From a checkpoint of a small class-conditioned image diffusion model: moe top_k, batches of 256.
Rows from expert 1 of block 5, named by matrix and row number. Rows with one number belong to one neuron. Each number is 128 + 24 x the weight over the matrix's rms, rounded and kept within 0 to 255. All counts start at 0.
# up: expert up (model.blocks.5.mlp.up, 8x160x320), inputs 0-79
# down: expert down (model.blocks.5.mlp.down, 8x320x160, transposed), outputs 0-79
up.16 [138 123 115 112 106 108 173 112 142 156 168 133 106 122 145 114 127 115 120 113 139 117  85 143 144 152 151 140  63 115 128  84 124  96 114 121 136 110 116 141 147 118  96 135 100 134 119 122 136  78 149 191 138 143 111 161 142 117 149 114 132 116 120  71 166 117 151 112 133 135 129 174 120 202 129 151 138 200 195 149]
down.16 [145 117 187 128 192 134 156 110 133 135 130 125 132 143 114 169 141 141 113 108 109 132 134 123 161 134 128 125 167 124 124  88 127 140 108 123 113 116 144 113 145 136 126 116 113 157 116 151 143 109 139 177 136 142 133 121 127 142 129 129 149 125 108  97  83 146 117 161 136 121 136 113 142 149 139 135 112 103 167 113]
up.17 [119 110 125 128 128 116 123 125 138 142 133 140 168  97 121 101 134 128 154 131  93 109 176 114 142 121 149 161 178 140 113 108 102  86 161 106 154 119 149 131 124 126 126 121 134 113 117 113 146 147 136 108 126 112 106  83 149 156 143 137 117 137 144 166 142 129 123 146 147 112 126 134 159 119 125  75 133  80 126 123]
down.17 [129 166 139 142  92 139 140 126 164 135 108 140 110 134 124 117 127 128 108 138 117 125 138 113 158 141 110 139 155 161 142 120 147 159 133 152  45  93 131 136 173 118 144 147 143 152 137  85 138  93 135 123 113 133 124  87 165 172 109 125 135 148 115  93  84 114 127 111 117 128 107 107 143 150 157 133 112 128 106 125]
up.18 [100  59 100  71 113 123 139 115  83 114 177 115 114  93 123 162 124 140 142 152 127 113 125 129 141  96 138  98 181 116 133  93 151 114 134  91 183 109 125 124 155  94 118 140 132 105  84  92 163 156 116 108 148 144 137  37 135 161 149 138 141 120 148 109 136 141 119 102 151 140 127 138 115 158 103  97 116  63 213  40]
down.18 [142 134 188 184 143 137 162 134  84 136 108 107 130 123 139 144 148 152  89 137 161 119 146 143 115 123 123 127  93 130 122  80  90 188 131 123  98 145 123  77 118  97 134 120 158 129 141 107 158 173 134 136 140 144 134  46 129 119 125 134 151 114 150 133 135 114 176 101 126 129 139 116 124  69  64 181 121 159 186  92]
up.19 [122 126  99 137 127 158 147 137 119 123 169 119 152 120 126 119 137 135 117 117 143 139 149 130 127 117 139 113 122 162 125 131  90 109 124 105 119 123 147 132 126 160 125  93 119 113 127 137 142 138 130 122 114 118 112  85 137 139 143 126  91 135 119 155 149 127 115 143 123 130 140 119  89 112  55 152 124 102 115 143]
down.19 [129 114 134 130 107 149 157 111 137 129 139 132 134 138 146 136 117 111 137 132 166 114 152 139 164 148 135 105 121 130 141 146 125 111 144 127 129 108 147 131 136 151 145 133  73 117 118 127 155  76 106 107 111 110 141  98 127 155 134 100 137 103 162 122 115 121 103 157 102 111 144 118  95 128  84 139 137 108 111 103]
up.20 [138  89 139 133  91 125 127 141 133  95 135 127 117 135 124 135 122 127 101 124  96 125 167 122 137 154 141 135  83 134 126 171 121 108 125 130 175 156 134 106 119 107  97 116 215 154 114 123 137 188 124  94 151 109 119 158 178 148 141 132 123 120 139 134 140 147 162 145 171 150 126 127 121 112 166 184 131 164 141 117]
down.20 [137 106 141 101 106 150 117 106 120 117 190 126 121 133 138 142 112 128 138 131 108 137 144 147 123  82 138  30 180 134 120 113 117  68 121 151  95 126 130 135 142 142 141 125 105 138 109 148 134 124 120 172 121 157 119 172 146  46 111 112 116 119 168 135 150 140 183 131 162 121 115 164 131 121 170 109 119  96 138 127]
up.21 [124 111 145 117 104 131 164 114 103 131 156 146  72 118  91 170 125 148 137 117  85 146 134 147 137 163 132 224  67 101 111 111 145 190 138 144 124 125 120 130 120 195 105 125  87  98  75 125 164 135 103  72  98 116 166 168 183 135 111 168 105  69 133 157 110 109 121 133 108 143  70 136 105 129 144 105 107 181 157 112]
down.21 [121 105 118 116 160 108  99  98  69 134  95 115  88  99 216 124 129 100 125 132 120 174  99 132  83 208 132 173 130 132 135  79 111 116 123 117 118 153 144 155 118 105 113 134 156 107 140 138 133  82 132 109 133 101 167  71 104 178 130 142 146 136 146 134 144 117 110 160  94 141 161 123 112 216 123 120 145 165 125 127]
up.22 [128 123  91 135 129 134 110 130 141 155 154 135 117 130 112 135 129 137 128 115 105 112 153 149 113 134 119 116 147 137 138 120 142 185 116  97 162 124 144 142 151 121 115 129 125 130 119 128 167 134 114  98 112 141 119 113 136 140 168 128 121 134 132 177 134 136 125 104 120 119 135 139 139 129 129 125 126 143 153 140]
down.22 [119 116 106 118 125 160 126 136  98 153 144 109 147 125 147 134 135 122 130 149 108 103 149 110 123 158 121 121  91 144 141 125 157  89 141 127 151 130 132 123 123 168 130 111 121 154 133 128 113 144 120 144 140  99 125 134 118 142 119 158 154 128 132 115 142 137  97 139 106 127 143 131 100 131 135 118 100 117 179 111]
up.23 [169 148 127 176 132 144 140 130 114 160  99 144  85 132 128 126 132  97 123 140 110 113 151 114 116  74 126 110  93 121 114 130 115 120 120 124  97 136  95 113 120 119 120 114  99 115 156 135 143 149 162 100 126 153 127 108  91 125 132 122  81 118 141 175 107 163 128 146 163  99 199 137 128 101 155 165 147 170 103 166]
down.23 [112 167 135 117 179 125 107 137 159 163 109 170 123 155 108  67 122 143 173 130 114 127 123 140 129 119 128 169 104 153 129 109 136 100 105  94 122 110 191 149 148 141 130 148 128 166 157 118  93 102 114 131  75 153  96 130 103 109 104 125  95 149  99 103  80 128 146 140 142 127 122 140 185 255 141  76 135 161 125 173]
up.24 [144 124 127 132 133 141 140  77 129 149 128 137 155 144 114 114 124 124 107 123 111 125 142 146 135 110 154 111 128 124 122 108 114  44 114 105 120  88 139 130  92  98 132 129 105 141 154 143 128  96 132 102 151 190 129 131 100 137 157 128  99 107  99 125 132 163  93 112 100  80 112 134 132  80 131 109  92 147 131 129]
down.24 [135 124 119 124 126 143 134 107 116 119  79 104 119 128 126 124 133 140 122 135 108 164 170 125 129 125 139 108 143 140 120 153 135 113 128 113 103 103 131 158 124 150 163 141 112 117 126 123 156 131 136 116 101 124 104  43 142 127 193 152 118 122 106 110 127 120 109 131 108 121 133 165 116 246 162 174 107 141  95 162]
up.25 [121 140 145 148 154 130 130 141 162 131 175 145 136 127 104 130 134 137 147 129 128 117 146 132 129 121 131 156  90 140 141 133 122 137 136 110 154 115 134 145 119  97 137 112 103 155 122 147 105 132 140 111 128 143 145  93 149 105 136 142 140 125 114 139 128 124 157 121 127 109 134 138 127 142 176  63 144  90 133 153]
down.25 [123 137 124 144 139  96 130 118 105 150 161 133 131 138 123 117 130 124 126 125 148 130 133 124 126 143 132 143  62 113 112  85 126 136 128 134 130 134 131 131 152 149 129 115  85 157 128 121 119 165 125 123 105 107 116  97 120 109 136 151 137 131 132 155  92 133 128 138 155 119 137 125 137 101 181 123 119 128 136  95]
up.26 [120  93 144 120 175 137 111  97 133 138 153 161 115 109 124 126  96 147 187 138 107 101 139 126 120 102 131 107 129 124 118 122 140 121 185 164 139 115 140 129 126 100 127 111 129 132 124 119 161 122 109 125 127 113 131 162 135 142 130 127 114 146 163 108 133 129 128 128 157 115 114 103  83 160 144 116 135 128 192 148]
down.26 [147  72 161 191 135 122 159 116 124 136 130 121 130 115 137 165 152 125 132 110 102 125 131 132 128 119 123 116 118 127 132 107 108 121 127 141 148 154 129 120 131 128 140 113 127 125 135 130 111 159 131 119 129 125 113  89 129 103 129 133 149 152  99 141 151 112 140 125 120 132 124 150 130  96 120 176 129 115 157 100]
up.27 [120  78 100  96 131 125 143 103 156 109 150 131 119 111 142 158 114 129 100 125  81 154 155 122 120 141 115  57 143 145 108 128 171 135 144 148 138 112 130 128 129 117 139 121 162 131 104 109 192 115 113 105 126 101 127 132 136 127 131 128 133 151 123 131  87 115 140 110 123 135 112 116 123 111  96 233 122 157 185 100]
down.27 [129 157 120 133 123 114 123 158 156 105 146 130 118 131 147 126 135 129 148 132 106 115 136 122 133 109 132 104  57 144 127 113  94 127 136 135 150 142 130 134 150  97 140 146 157 147 153 130 143 118  99 131 112 164 134 188 130 120 153 115 118 135 124 143 115 101 132 154 105 121 113 118 139 109 163 177 136 121 115 127]
up.28 [132 144 163 171 138  80  87 131 183 124 136 141  85 146  87 129 143 103 110 134  91  83 131 158 143 117 125 137 124 141 158 127 162 140 129 127 138 147 128 146 141  93 162 112  83 182 130 164  60 140 176 155 114 115 145 100  88  84  95 150  92 168 108 182  89  94 187  84 138  96 165 118 123 113 157 115 139  88 103 164]
down.28 [125 132 145 132 178 114 133 105  78 136 124 101 144 101  78 115 124 120 104 135 135  96 111 141 127  97 148 142  60  77 114  44 109 203 152 136 141 118 123 115 106 103 149 140 162 141 127 153  96 196 131 156 123 132 117 154 153 114 181 146 143 118  99 144 117 149 114 131 166 145 130  93 118  33 131 161 116 165 197 124]
up.29 [101 117 111 122 131 121 125  97 175  99 150  99 127 135 102 149 107 149 113 167 152  29 178 154 127 182 122 198  68 127 152 186 136 157 128 124 150 140 103 129 111 106 152 128 183  93 127 150 117  59 127 104 117 140  93 115 137  91 125 169 141 192 144 163  94 107 153 121 155 107 167 138 148 146 210  66 108 123 168 109]
down.29 [155 127 157 126 199  88 128 115  98 193  58 131 155  99  95 105 102 101 109 141 133   0 141 161 118 149 138 123 212  30 128  88 118 160 136 113  79 137 179  90 176  82 157 150  88 106 129 134  88 246 108 126 220 117  92 141 180 171 206 131 135 123 109 137 128 115  77 118 127 173 139 148  86 178  41 168 153 153 150 165]
up.30 [121 124 120 137 110 141 139 128 143 130 150 126 121 131 135 129 122 109 132 138 113 136  71 103 118 120 147 134 130 126 115 100 132  79 135 120 165 136 128 103 114 127 117 126 115 122 139 107 164 171 147 153 148 126 108 152 121 114 148 101  85  84 130 136 157 155 120 135 134 113 118 159 128  75 126 145 147 170 111 135]
down.30 [118 114  73 166 106  95 119 118 159 145 125 128 112 132 121 121 125 123 165 119 139 129 101 120  99 140 118 143 159 131 135 191 106 179 131 147 144 114 141 139 127 124 110 141 146 125 128 115  77 121 121 119 165 109 118 136 110  96 123 161 117 103 132 100 140 138 138 137 149 110  96 133 136 186 128 125 140 107  76  93]
up.31 [125 110 126 108 104 141 113 108 127 105 141  96 111 132 117 164 135 124 113 134 141 116 109 131  97 140 129 141 116 136 146 125 130 179 131 145 116 132 133 124 136 139 114 129 125 110 142 167 142 112 124 148 120 111 124 174 128 105 128 134 126 143 135 118 131 102 122 115 129 125 133 132 109 105 141 149 136 132  97  83]
down.31 [105 107  98 111 116 139 134 120 100 120 133 116 127  99 115 149 127 116 136 142 109  90 124 117 110 118 116 125 121 130 163  99 144 112 135 137 109 110 123 114 116 145 127 148 100 113 146 105 115 122 114 143 127 135 127  92 123 121 125 115 129 121 129 168 133  97 114 137 129 121 115 101 118  92 128 119 137 114 145 141]
up.32 [140 129 128 140 110 132 141 109 110 141 134 119 128 116 113 141 125 132 130 124 132 141 134  97 152 110 111 131 162 113 119 158 129 122 144 153  86 157 137 140 134 141 143 120 106 132 136 111 144 143 112  97 101  94 151 127  96 108 130 149 154 114 122 164 145 142 107 144 158 138 140 117  92  69 117 145 128  61 130 145]
down.32 [146 121 133  83 132 143 118 150 131 106 103 130 129 128 137 133 135 143 144 143 140 111 149 130 133 161 127 125 208 131 133 174 125 143 128 133  96 163 137 109 135 130 157 125 139 120 148 106 138 114 114 117 101 161 111  90 111 132 114 115  98 131 126  92 141 111 116 129 119 104 122 126 140 184 122 143 104 120 117 148]
up.33 [112  92 105 121 141 149 162 129 108 153 124 121 110  96 113 137 107 118 136 133 143  62 133 122 157 143 134 157 148 116 126  79  98 124 152 109 129  98 132 155 112 138 138 116 163  80 121 135 147 143 103  80 168 145 159  83 126 139 138 103 120  95 143 113 115 100 143 110  98 115 153 158  95 134 168 124 127 166 190 109]
down.33 [147 123 115 114 163 105 130 147 127 146 190 155 148 128 136 113 134 117 141 135 152 135  94 132 144 137 114 127 120 110 127 148  60 194 115 144 100 150 137 102 109 124  82 119 142 163 133 138 110 159 123 187 166 156 145 184  93 163 144 121 136 112 122 122 113 108 149 124 128 147 102 165 128  98 202 131 126 107 142 133]
up.34 [163 129  99 100 159 106 120  85 126 125 123 138 104 151 134 132 131 118 128 110 129 117 147 128 111 116 116  76 106 148 130 127 112 150 128  76 107  96 126 113 132 121 136 127 151 120 158 174 150 133 155 139 228  91 143 136 141 117  53 124  93 100 130 131 111 132 129 126 171 122 168 133  48 134 125  94 134 158 141 118]
down.34 [102 119 163 113 111 137 145 110 139 136 121 166 165 112 109 136 111 129 126 100  58 126 111 130 156 127 111 168 150 139 114 157 122 116 148 108 161 140 112 163 149 130 158  97 118 150 127 120 133 133 125 124 115  94 118 110 148 114  91 112 136 109 157 160 102 144 156 141 160 136  82 125 155 134 173 170 137 131 126 105]
up.35 [137 135 123 121  96 164 144  71 149 114 119 161  92 196 117 130 128 149 112 126 131 113 146 129 125 156 134 109 127 116 146 143 126 101 108 124 136 169 157 107 112 109 112 132 103 135 142 130 137  40 141  94 110  90 134 118 126 130 126 158 124 137 122 180 128 146  89 164 209 142 131 105 104  95  99  88 104 165 123 129]
down.35 [153 123 125 102 138 108 135 117 134 147 100 127 122 135 142 123 133 151 151 137 128 177 140 132 129 166 109 116 180 122 135 146 149 153 121 132 113 109 118 152 121 162 167 118 127 149 129 137 146  62 113 147  95 145 114 142 131 113 131 135 131 142 136  82 139 145 106 114 150 133 131 116 133 192 153 108 133 167 103 130]
up.36 [134 159 119 137 131  97 138 117 123 136 136  93 106 139 154 124 144 109  85 135 101 108 150 139 130 122 136 148  57 136 131 160 151 186 136 134 129 110 112 132 115 118 140 124 107 123 107 119 125 146 142 168 149 136 171 144 147 112 103 145 116 138  95 141 131 127 156 113 116 133 130  92 141 150 138 132 123 103 146 190]
down.36 [134 125 137 186 167 153 161 113 119 118 121 133 137 123 133 111 129 129 129 122 132 129  72 143 136 164 122 142  36 124 159  85 118 100 148 102 159 125 114  75  92  94 110 130 142 108 138 116 180 137 127  85  85 134 123 130 160  88 151 139 135 101 122 158 120 134 161 148 142 112 105  99 123  93  69 132 173 125 201 106]
up.37 [130 151 125 126 115 114 118 113 128 126 127 129 122 143 116 126 117 133  97 144  99 149 113 121 140 136 133 147  60 144 138 149 130 164 124 137 150 121 139 132 121 115 118 128 137 134 126 122 117 109 127 153 130 126 114 106 136 146 124 131 133 142 105 115 129 113 113 155 169 121 146 106 104 143  77 119 127 123 164 174]
down.37 [143 116 118 168 110 127 122 128 184 112 146 133 134 135 139 140 136 118 114 140 129 131 131 121 138 136  95 100  95 118 133 161 113 140 126 136 173 122 108 114  83 119 103 110 114 128 139 141 161 127 153 140  94 106 137 109 125 111 138 156 145 147 153 127 118 134 117 145 150 100 128  97 137 120 115 126 141 169 160  88]
up.38 [125 129  91 111 131 101 111 117  99 148 121 149 102 136 132 137 137 133 120 128 121 133 146 130 141 108 127 125 123 135 121 140 132 135 136 156 107 124 125 123 142 134 112 136 119 149 133 144  99 118 120 152 145 118 150 120 154  89  86 144 154 142 118 116 104 108 129 120  88 129 126 126 131 107 122  96 133 108  98 137]
down.38 [130 142  84 110 132 111 131 119 124 149 151 143 118 125 134 140 134 127 150 120 133 124 134 115 125 100 127 102  87 153 118 151 128 101 113 124 174 141 103 145 108 134 101 139 132 117 149 115 122 157 129 131 143 131 131 123 117  80 131 126  88 134 126 163 126 111 114 141 175 141 115 141 146 106 115 155 151 131 124 129]
up.39 [133 137  99 143 137 127 161 121 109 133 127 122 132 126 132 115 111 118 139 138 164 115 131 121 142 136 128 103 185 114 137 158 132 121 133 111 116 157 136 138 135 110 143 152 115 136 101 130 165 126 141 138 152 138 133 120 110 142 108 143 182 130 109 108 117 114 138 100 139  94 145 179 124 141 120 148 135 143 131 156]
down.39 [103 168 114  75 138 133 145 148 182 144 122 128 144 117 120 138 130 116 100 143 110 118 120 151 143 126 158 179 205 145  94  83 143 112 138 152 114 119 132 174 156 183 163 141 134 132 116 113 100 115 137 104 189 126  93 115 124 110 129 145 105  98 147  96 111 149 117 116 150 101 136 153 145 151 144 139 120 135  54 151]
up.40 [127 130 130 149 101 117 113 127 159 128  83 137 147 117 117 111 113 129 133 103 134 136 153 135 142  96 116 116 105 153 133 146 121 116 129 163  83 135 146 131 145 129 128 145 107 139 157 150 122 113 111 150 100 131 117 118 110 151  86 160 121 130 114 157 100 147 121 133 115 105 116 116 115  97 134 109 134  35 106 125]
down.40 [127 118 140  90 135 138 113 110 179 142 143 137 143 134 161 122 111 107 128 134 140 171 119 129 107 176 128 169 113 135 131 140 127 114 115 118  96 128 145 147 121 111 131 133 177 156 135 131 107 128 169 135  95 134 112 112 109 147 153 145 102 100 132 115 164 146  97 148 152 107 150 131 128 199 122 176 134 159 102 129]
up.41 [158 136 136 152 127  93 105 134 170  86 157 121 137 160  82 139 118 128 118 129 120 131 161 134 151 151 128  97 143 162 154 114 155 171 135  75 160 164 165 132 142 108 151 141 133 156 104 133 113 116 129 123 132 147 122  88 147 171 125 138 128 129 136 116 141  99 168 150 149 114 174 160 122 148 187 103 127   0  93 113]
down.41 [131 114 103 111 132 130 128 129 148 141 140 105 134 125 116 139 126 135 137 135 100 115 143 135 140 118 132  91 134  98 120 104 108 127 144 107 141 123 101 160 136 180 133 132 103 132 132 142 118 142  79 102 134 116 101 120 166 103 155 136 101 125 129 124  88 128 150 131 131 116 110 147 165  40 152  95 103 141 108 126]
up.42 [116 142  69 178 177 142 157 127  64 127  81 120 127 118 128  92 136 143 146  97 147 114 104 140 111  72 107 129 130 184 130 144 144 100 115 127 123 106 129 129 120 115 154 143 111 103 144 159 147 157 148 134 171 124 115 117  99 127  86 121 147 117 119 101 131 148 150 149 141  94 142 126  93  70 135 138 162  51 122 119]
down.42 [131  99 144 120 126 131 135 122 151 143  99 114 144 109 118 157  95 133 111 129 102 126  94 121 147 134 118 156 113 116 108 168 140 127 124 114 127 117 152 151 130 118 118 107 174 111 143 119 154 122 123 149 135 150 134 104 130  98 154 103 148 141 137 132 119 132 121 125 169 141 100 106 106 181 147 157 102  88 137 135]
up.43 [145 133  44 152 186  83 125 132 161 163 102 168 112 151  83 134 142 116 124 123  98 123  85 106 143 149  88 179 131 191 166 239 176  97 128 148 128 121  96 168 113 118 108 159  59 129 104 128 110 134 170 157 135 197 137  71 167 127 120 169  64 129 103 185 124  95 195 136  96  90 154 201 141 135 142  81 151 123 118 135]
down.43 [129 136 187 187 109 112 158 117 100 150  87 168 114 114 134  99 185 155 148 107 176 163  39 109  98 156  86 102  94 176 158   0  99 129 123 113  95 104 114  55 159 107 118 130 137 178 100 107 148 168 132 125  53  84 132 188 103 120 163 158  17 129  86 218 122 106 187 146  85 142 142 151 151 133 101  74 131 144 132  83]
up.44 [124 115 134 142 149 111 111 142 113 175 157 135 135 110 133 146 141 155 144 115 120 132 180 121 111 135 117 152 123 118 125 134 134 104 102 102 149 113 141 124 114 127 116 142 128 133 122 108 120 162 127  98 115 106 129 139 171  89 195 148 128 116 139  93 143 152 124 109 140 114 130 142 147 102 109 121 139 120 133 137]
down.44 [143 146  90 161  93 147 132 142 121 146 162 126 149 117 140 145 132 132  96 143 107 112 106 132 118 134 121 124 100 138 113 150 143 101 148 155 166 148 136 126 111 192 120 124 117 153 134 152 113 145  94  80 145 109 139 137 134 128  79 133 118 134 123 120 119 131 118 131 142 105 134 174 132 130 118 146 115 136 142 104]
up.45 [120 129 108 149 176 141 158 143  86 131 150 133 143  98 127 145 109 132 131 128 151 125 119 121 135 103 137 114 133 131 143 113 162 134 131 136 139  92 141 162 123 144 146 137 127  87 133 139 120 187  95  30 163  91 168  88 159 101 118  99 154  98 123 148 104 113 135 131 133 142 115 127 113  92  53 112 138 108 106 126]
down.45 [153 121 142 126 136 120 136 148 127 149 127 111 146 107 101 145 107 141  92 122 138 123 168 143 129 135 131 156 178 122 114 140 125  82 125 123  95 141 127 104 132 117 130 132 104 120 124 130 121 149 180 228 137 118 132  90 110 148 151 115 139 123 126 106 120 125 134 115 141 156 147 111 104 101  95  97 137 158 130 137]
up.46 [143 137 131 109 107 117 169 147 112 118 136 112 113 136  97 122 124 138 126 108 152 128 139 117 107 166 130  94 151 122 144 141 104 140 132 101 146 171 145 117 109 142 123 126  95 125 139 123 112 101 107 110 147  87 133  77 121 113 133 155 140 117 132 136 121 104 124 127 147 106 133 121  98 101  41 101 112 107 126 132]
down.46 [126 130 121 100 141 127 152 118  95 154 124 123 128 136 125 120 104 137 143 131 149 103 183 121 126 163 140 137 129 158 120  69 132 116 143 140 125 118 111 158 128 129 155 116 100 126 136 116 142 118 137 150 123 152 135 124 114 147 138 133 117 107 125 141 122 138 120 132  89 133 152 125  98 150  97 124 147 140 118 146]
up.47 [145 134 111 131 176  83 166  91 137 144 116 111 139 153 131 135 138 120  72 145 147 135 111 128 157 143 118 165 179  94 125  95 122 166 131 110 134 114 112 127 102  77 148 120  88 165 130 103 136  86 128  91 116 195 112 172 186 108 188 114 144 122 124  92  75 127  83  99  94 108 141 156 100  99 153 128 130 174 178 141]
down.47 [137 110 118 131 154 148 146 137 137 132 166 133 125 116 146 110 140 103 108 153 147 143 111 150  82 143 130 150 250 117 146 179 123 135 106 149 106 124 138 104 127 160 136 126  66 143 108 115  89 128 155 144 140 101 144 142 120 136  83 128 105 127 163 138 102 155 121 142 135 120 125 173  97 147 112 133 141  98 116 140]
up.48 [146 130  76 129 146 105 150 123  70 104 105 107 142 119 111 125 143 139  83 125 110 134 114 135 147 113 121 149 117 155 137 175 173 155  73 103 151 132 111 145 109 102 113 112 167  94 137 154  80  63 133 133  92 107 106 124 134 108 136 126 101 128  99 125 139 150 156 138 112 133 142 112 109 120 111 123 140 133 149 127]
down.48 [153  96 129 105 147 137 130 116 184 117 143 103 183 109 123 152 155 108 142 130 138 147  77 155 145 159 169 138  89  71  89 227 102 129 147 116 108 129 114 107 132  98 130 120 130 102 179 150 102 117 138 144 180 136 132 117 125 179 144  94 129 165 131 124 138  89 101 142 152 109 128 122 143 122 125 141 119 147 124 143]
up.49 [144 121 142 125 142 116 122 116 144 133 174 129 110 136 142 129 115 123 109 119 138 129 152 103 130 153 108 119 104 149 135 153 168 160 123 137 126 134 139 129 129 107 119 145  81 155 143 125 118 102 147 178 135 115 165 123 145 107 113 131 116 140  92 171 136 103 127 138  95 103 141 119 117 134 129  88 117  87  98 118]
down.49 [123 140 142 144 111 140 114 151 112 135 170 120 135 119 146 123 129 125 104 152 148 121 124 121 143 107 126 111  87 129 148 143 121 147 151 121 107 102 128 121 109 107 136 123 121 119 142 113 155  87 109  84 106 129 133  91 130 134 182 140 106 147 131 124 166 131 122 124 127 122 139 157 134  64 114 111 127 118 117 149]
up.50 [139 135 113 163 119 119 151 146  81 129 139 123 145 111 134 154 133 129  92 140  90 133 160 125 129 111 158 118  96 138 150 122 130 118 118 160 117 116 122 152 113 127 153 131 108 117 143 141 132 150 129 108 157 158 140  72 155 105 140 128  98 131 119 139 113 146 119 123 135  98 129 115 128 100 133 186 151 169 154 138]
down.50 [114 141 150 135 109 123 108 137 129 116 149 117  91 126 148 125 135  90 129 132 114 113 155 136 128 129 134 110 137 101 148 123 121 102 121 124 151  80 120 140 145 105 130 128 103 152 146 130 151 141 110 142 118 124 101 136 135  85 131 116 114 122 125 114 121 132 119 108 146 126 103 142 136 196 166 140 124 106 116 106]
up.51 [122  10 153  52  71 127 103 107 104 147 210 114 103 109 117 165 107 154 173 153 110  94 116 129 126 131 138 159 152 134 103  63 151 155 144 110 169 141 135 112 132  94 119 113 188 119 103 121 160 129 110  94 164 171 155  89 102 135 145 107 136 127 167  79 139 104 116  95 159 135 101 165 101 122  49 173  96  26 103  69]
down.51 [130 103 153 191 206 111 165 137  80 108  80 115 121 123 101 128 171 134 124 123 145 109 121 124 115 159 127 138 126 168 113  29  98 127 146 115 170 134 111  38 120  68 142 162 127 116 124 124 118 162 122 137 152 142 130 136 123 144 171 147 105 133 115 176 161 145 135 117 140 141 146 100  99 109  97 122 137 134 232  90]
up.52 [119 129  74 144 112 129  96 106 149 179 131 135 151 117 106 136 148 110  90 109 147  36 140 138 130 132 151 130  71 134 123 136 137  71 123 136  83 104 149 148 119 112  99 127  64 138 150 158  88 152 134 168 143 134 154 143 183 126 115 140 129 174  96 138 103 115 133 114 117  97 119 135 122 162 196  83 133 148 153 111]
down.52 [119 102 142 116 190 136 130 111 111 134 131 134 130 119 125 139 147 134 118 119 127  99  62 110 106 146 125 149 182  95 126 147 108 148 149 116 148 103  99 148 110  72 146 129 165 144 149 129  95 137 134 135 151 123 128  89 130 130 144 128 122 132 125 141 129 108  99 128 160 111 155 131 125 146   0 197 113 138 151 120]
up.53 [127 141 108 144 112 139 145 126 130 125 157 108 138 114 111 139 135 133 108 124 147 129 152 129 129 117 126 139 131 141 128 126 131  99 113 126 115 138 127 136 134 114 148 135 134 140 103 114 128 123 129 138 121 135 139 142 127 103  95 148 131 104 112 155 145 125 117 143 119 105 132 118 123 130 129 160 135 121 132 127]
down.53 [117 132 133  98 155 129 153 129 118 145 129 118 134 142 143 142 152 124 142 114 142 127 110 126 129 158 149 144 111 112 146 141 147 150 118 144 103 132 112 159 135 164 113 148 139 116 102 161 133 108 114 140 122 126 112 109 135 113 133 120 132 105 136 127 143 136 100 132 115 134 156 151 123 157 138 114 134  83 121 136]
up.54 [127 121  86 111  94 149 131 118 137 126 143 148 108 128 123 172 128 132 132 126 169 138 140 115 104 136 135  95  54 138 117 129 150 191 107 133 137 166 132 112 130 149 102 120 101  91 146 156 182 128 156 178 128 117 136 151 145 125  91 143 117 129 122 147 146  94 106 126 168 171 121 131  91 150 123 107 160 194 183 114]
down.54 [134 119 147 113 180 171 132 110 114 130 149  94 135 131 138 148 113 123 105 152 124 165 150 123 104 175 137 170 191 141 133 162 111 152 151 108 134 133 125 112  95 150 131 119 110 124 133 126 201 157 151 149 116 104 122  58 126 169 141 119 125 152 118 132  93 154 108 135 162 117 107 128 136 139 160 159 118 129 160 136]
up.55 [153  69 187  48  33 141 142  77 165  99 200  82 143  98 163 184  97 148  70 155  82 130 215 142 113 151 184 114  87  84  60   0 121 151 201 101 144 167 143  77 121 167 110 105 156 143 181 132  97 104 125 128 190  73 128 124 118  94 108 145  35 108 116 144 114 119  32 155 175 132 101  20  87 159 149 144 124 104 193 113]
down.55 [106 106  54  75 133 131 123 171 201  87 170  36 107 172  86 159  55 109  94 141  15 116 233 129 157  61 197 134  77  67  96 255 119 112 112  96 212 176  77 200  28 134 182  47 156 150 133 153 170  97 135 148 195 213 126 147 140 107 158  81 173 114 113  87  97 129  94  99 179 107 117  41 114 111 170 125 160 114 161 151]
up.56 [161 146 169 108 158 111 129 141 121 144 135 149 109 151  80 106 120 108 144 142 110 137  48 122 125 119 113 160 117  80 125 115 122 145 103 197 119 115 131 118 126 102  97 113 141 202 176 130 188 100  84 165 168 162 132 150 140 157 223 104 167  87 126  91 102 146 127  91 118  75  99 151 130 118 107 108 134 110  89 162]
down.56 [156 144 195 122 133 163 143 144 133 121 187 146 130 143 152 126 157 135 125 153 114 118 150 102 136 130  95  99 105  94 156 120 120 175 115 157 144 136 112 109 139  75 173 116 124 112 154 128 157 104 157 167  93 184 147 172 122 184 171 120 161 159 124  95 172 144 151  73 120 133 138  83 169 164 208 166  97 119 126 178]
up.57 [164 139 156 131 120  87 137 108  74 143 118 171 134 170  49 131 130 102 112 125 112  80 163 136 128 104 101 127 119 122 151  83 188 190  92  79 155 136 137  94 146  83 138 139 129  87 148 179  91  80 158 117 138 127 116 102  87 115 193 137 108 105 129 196 108 114 117  80 126  89 164 111  92 125 145 138 130  66  99 155]
down.57 [135 133 197  93 138  98 130 148 151 132 157  84 182 138 109 124 115 130 141 130  98 103  94 120 130 115 137 153 116  59 139 100  77 195 124 126 117 126 103  63 122  33 111 114 140 113 138 156  80 171 132 149 126 143 138 144 168 170 197 143 100 136 108 124 145 121 125  86 153 146 115 148 128  38 100 128 120 145 157 205]
up.58 [132 130  91 131 130 123 159 127 144 110 132 186  40 114 101 144 123  99 143 130 113 105 114 134 142 112  93 123 104  92 140 101 115 209 134 118 165 122 129 102 114 138  98 121 160 114 133 158 160 110 166  98 100 140 113 123  84 114 151 121 123  88 104 132 157 165 118 140 130 111 128 132  39 131 168 165 146 112 146 153]
down.58 [146 106 165 143 152 138 114 112 121 126  78 168 208 106 151 129 127 160 137 100 108  77 108 138 153 133 127 126 111  85 123  73 109 162 129 138 107  97 119 129 114  85 145  96 124 107 148 160 133 148 150 133 166 128 132 132 117 200 164 136 111 154 129 151  68 155 110 106 132 131 122  92  93 180 122 146 108 119 156 130]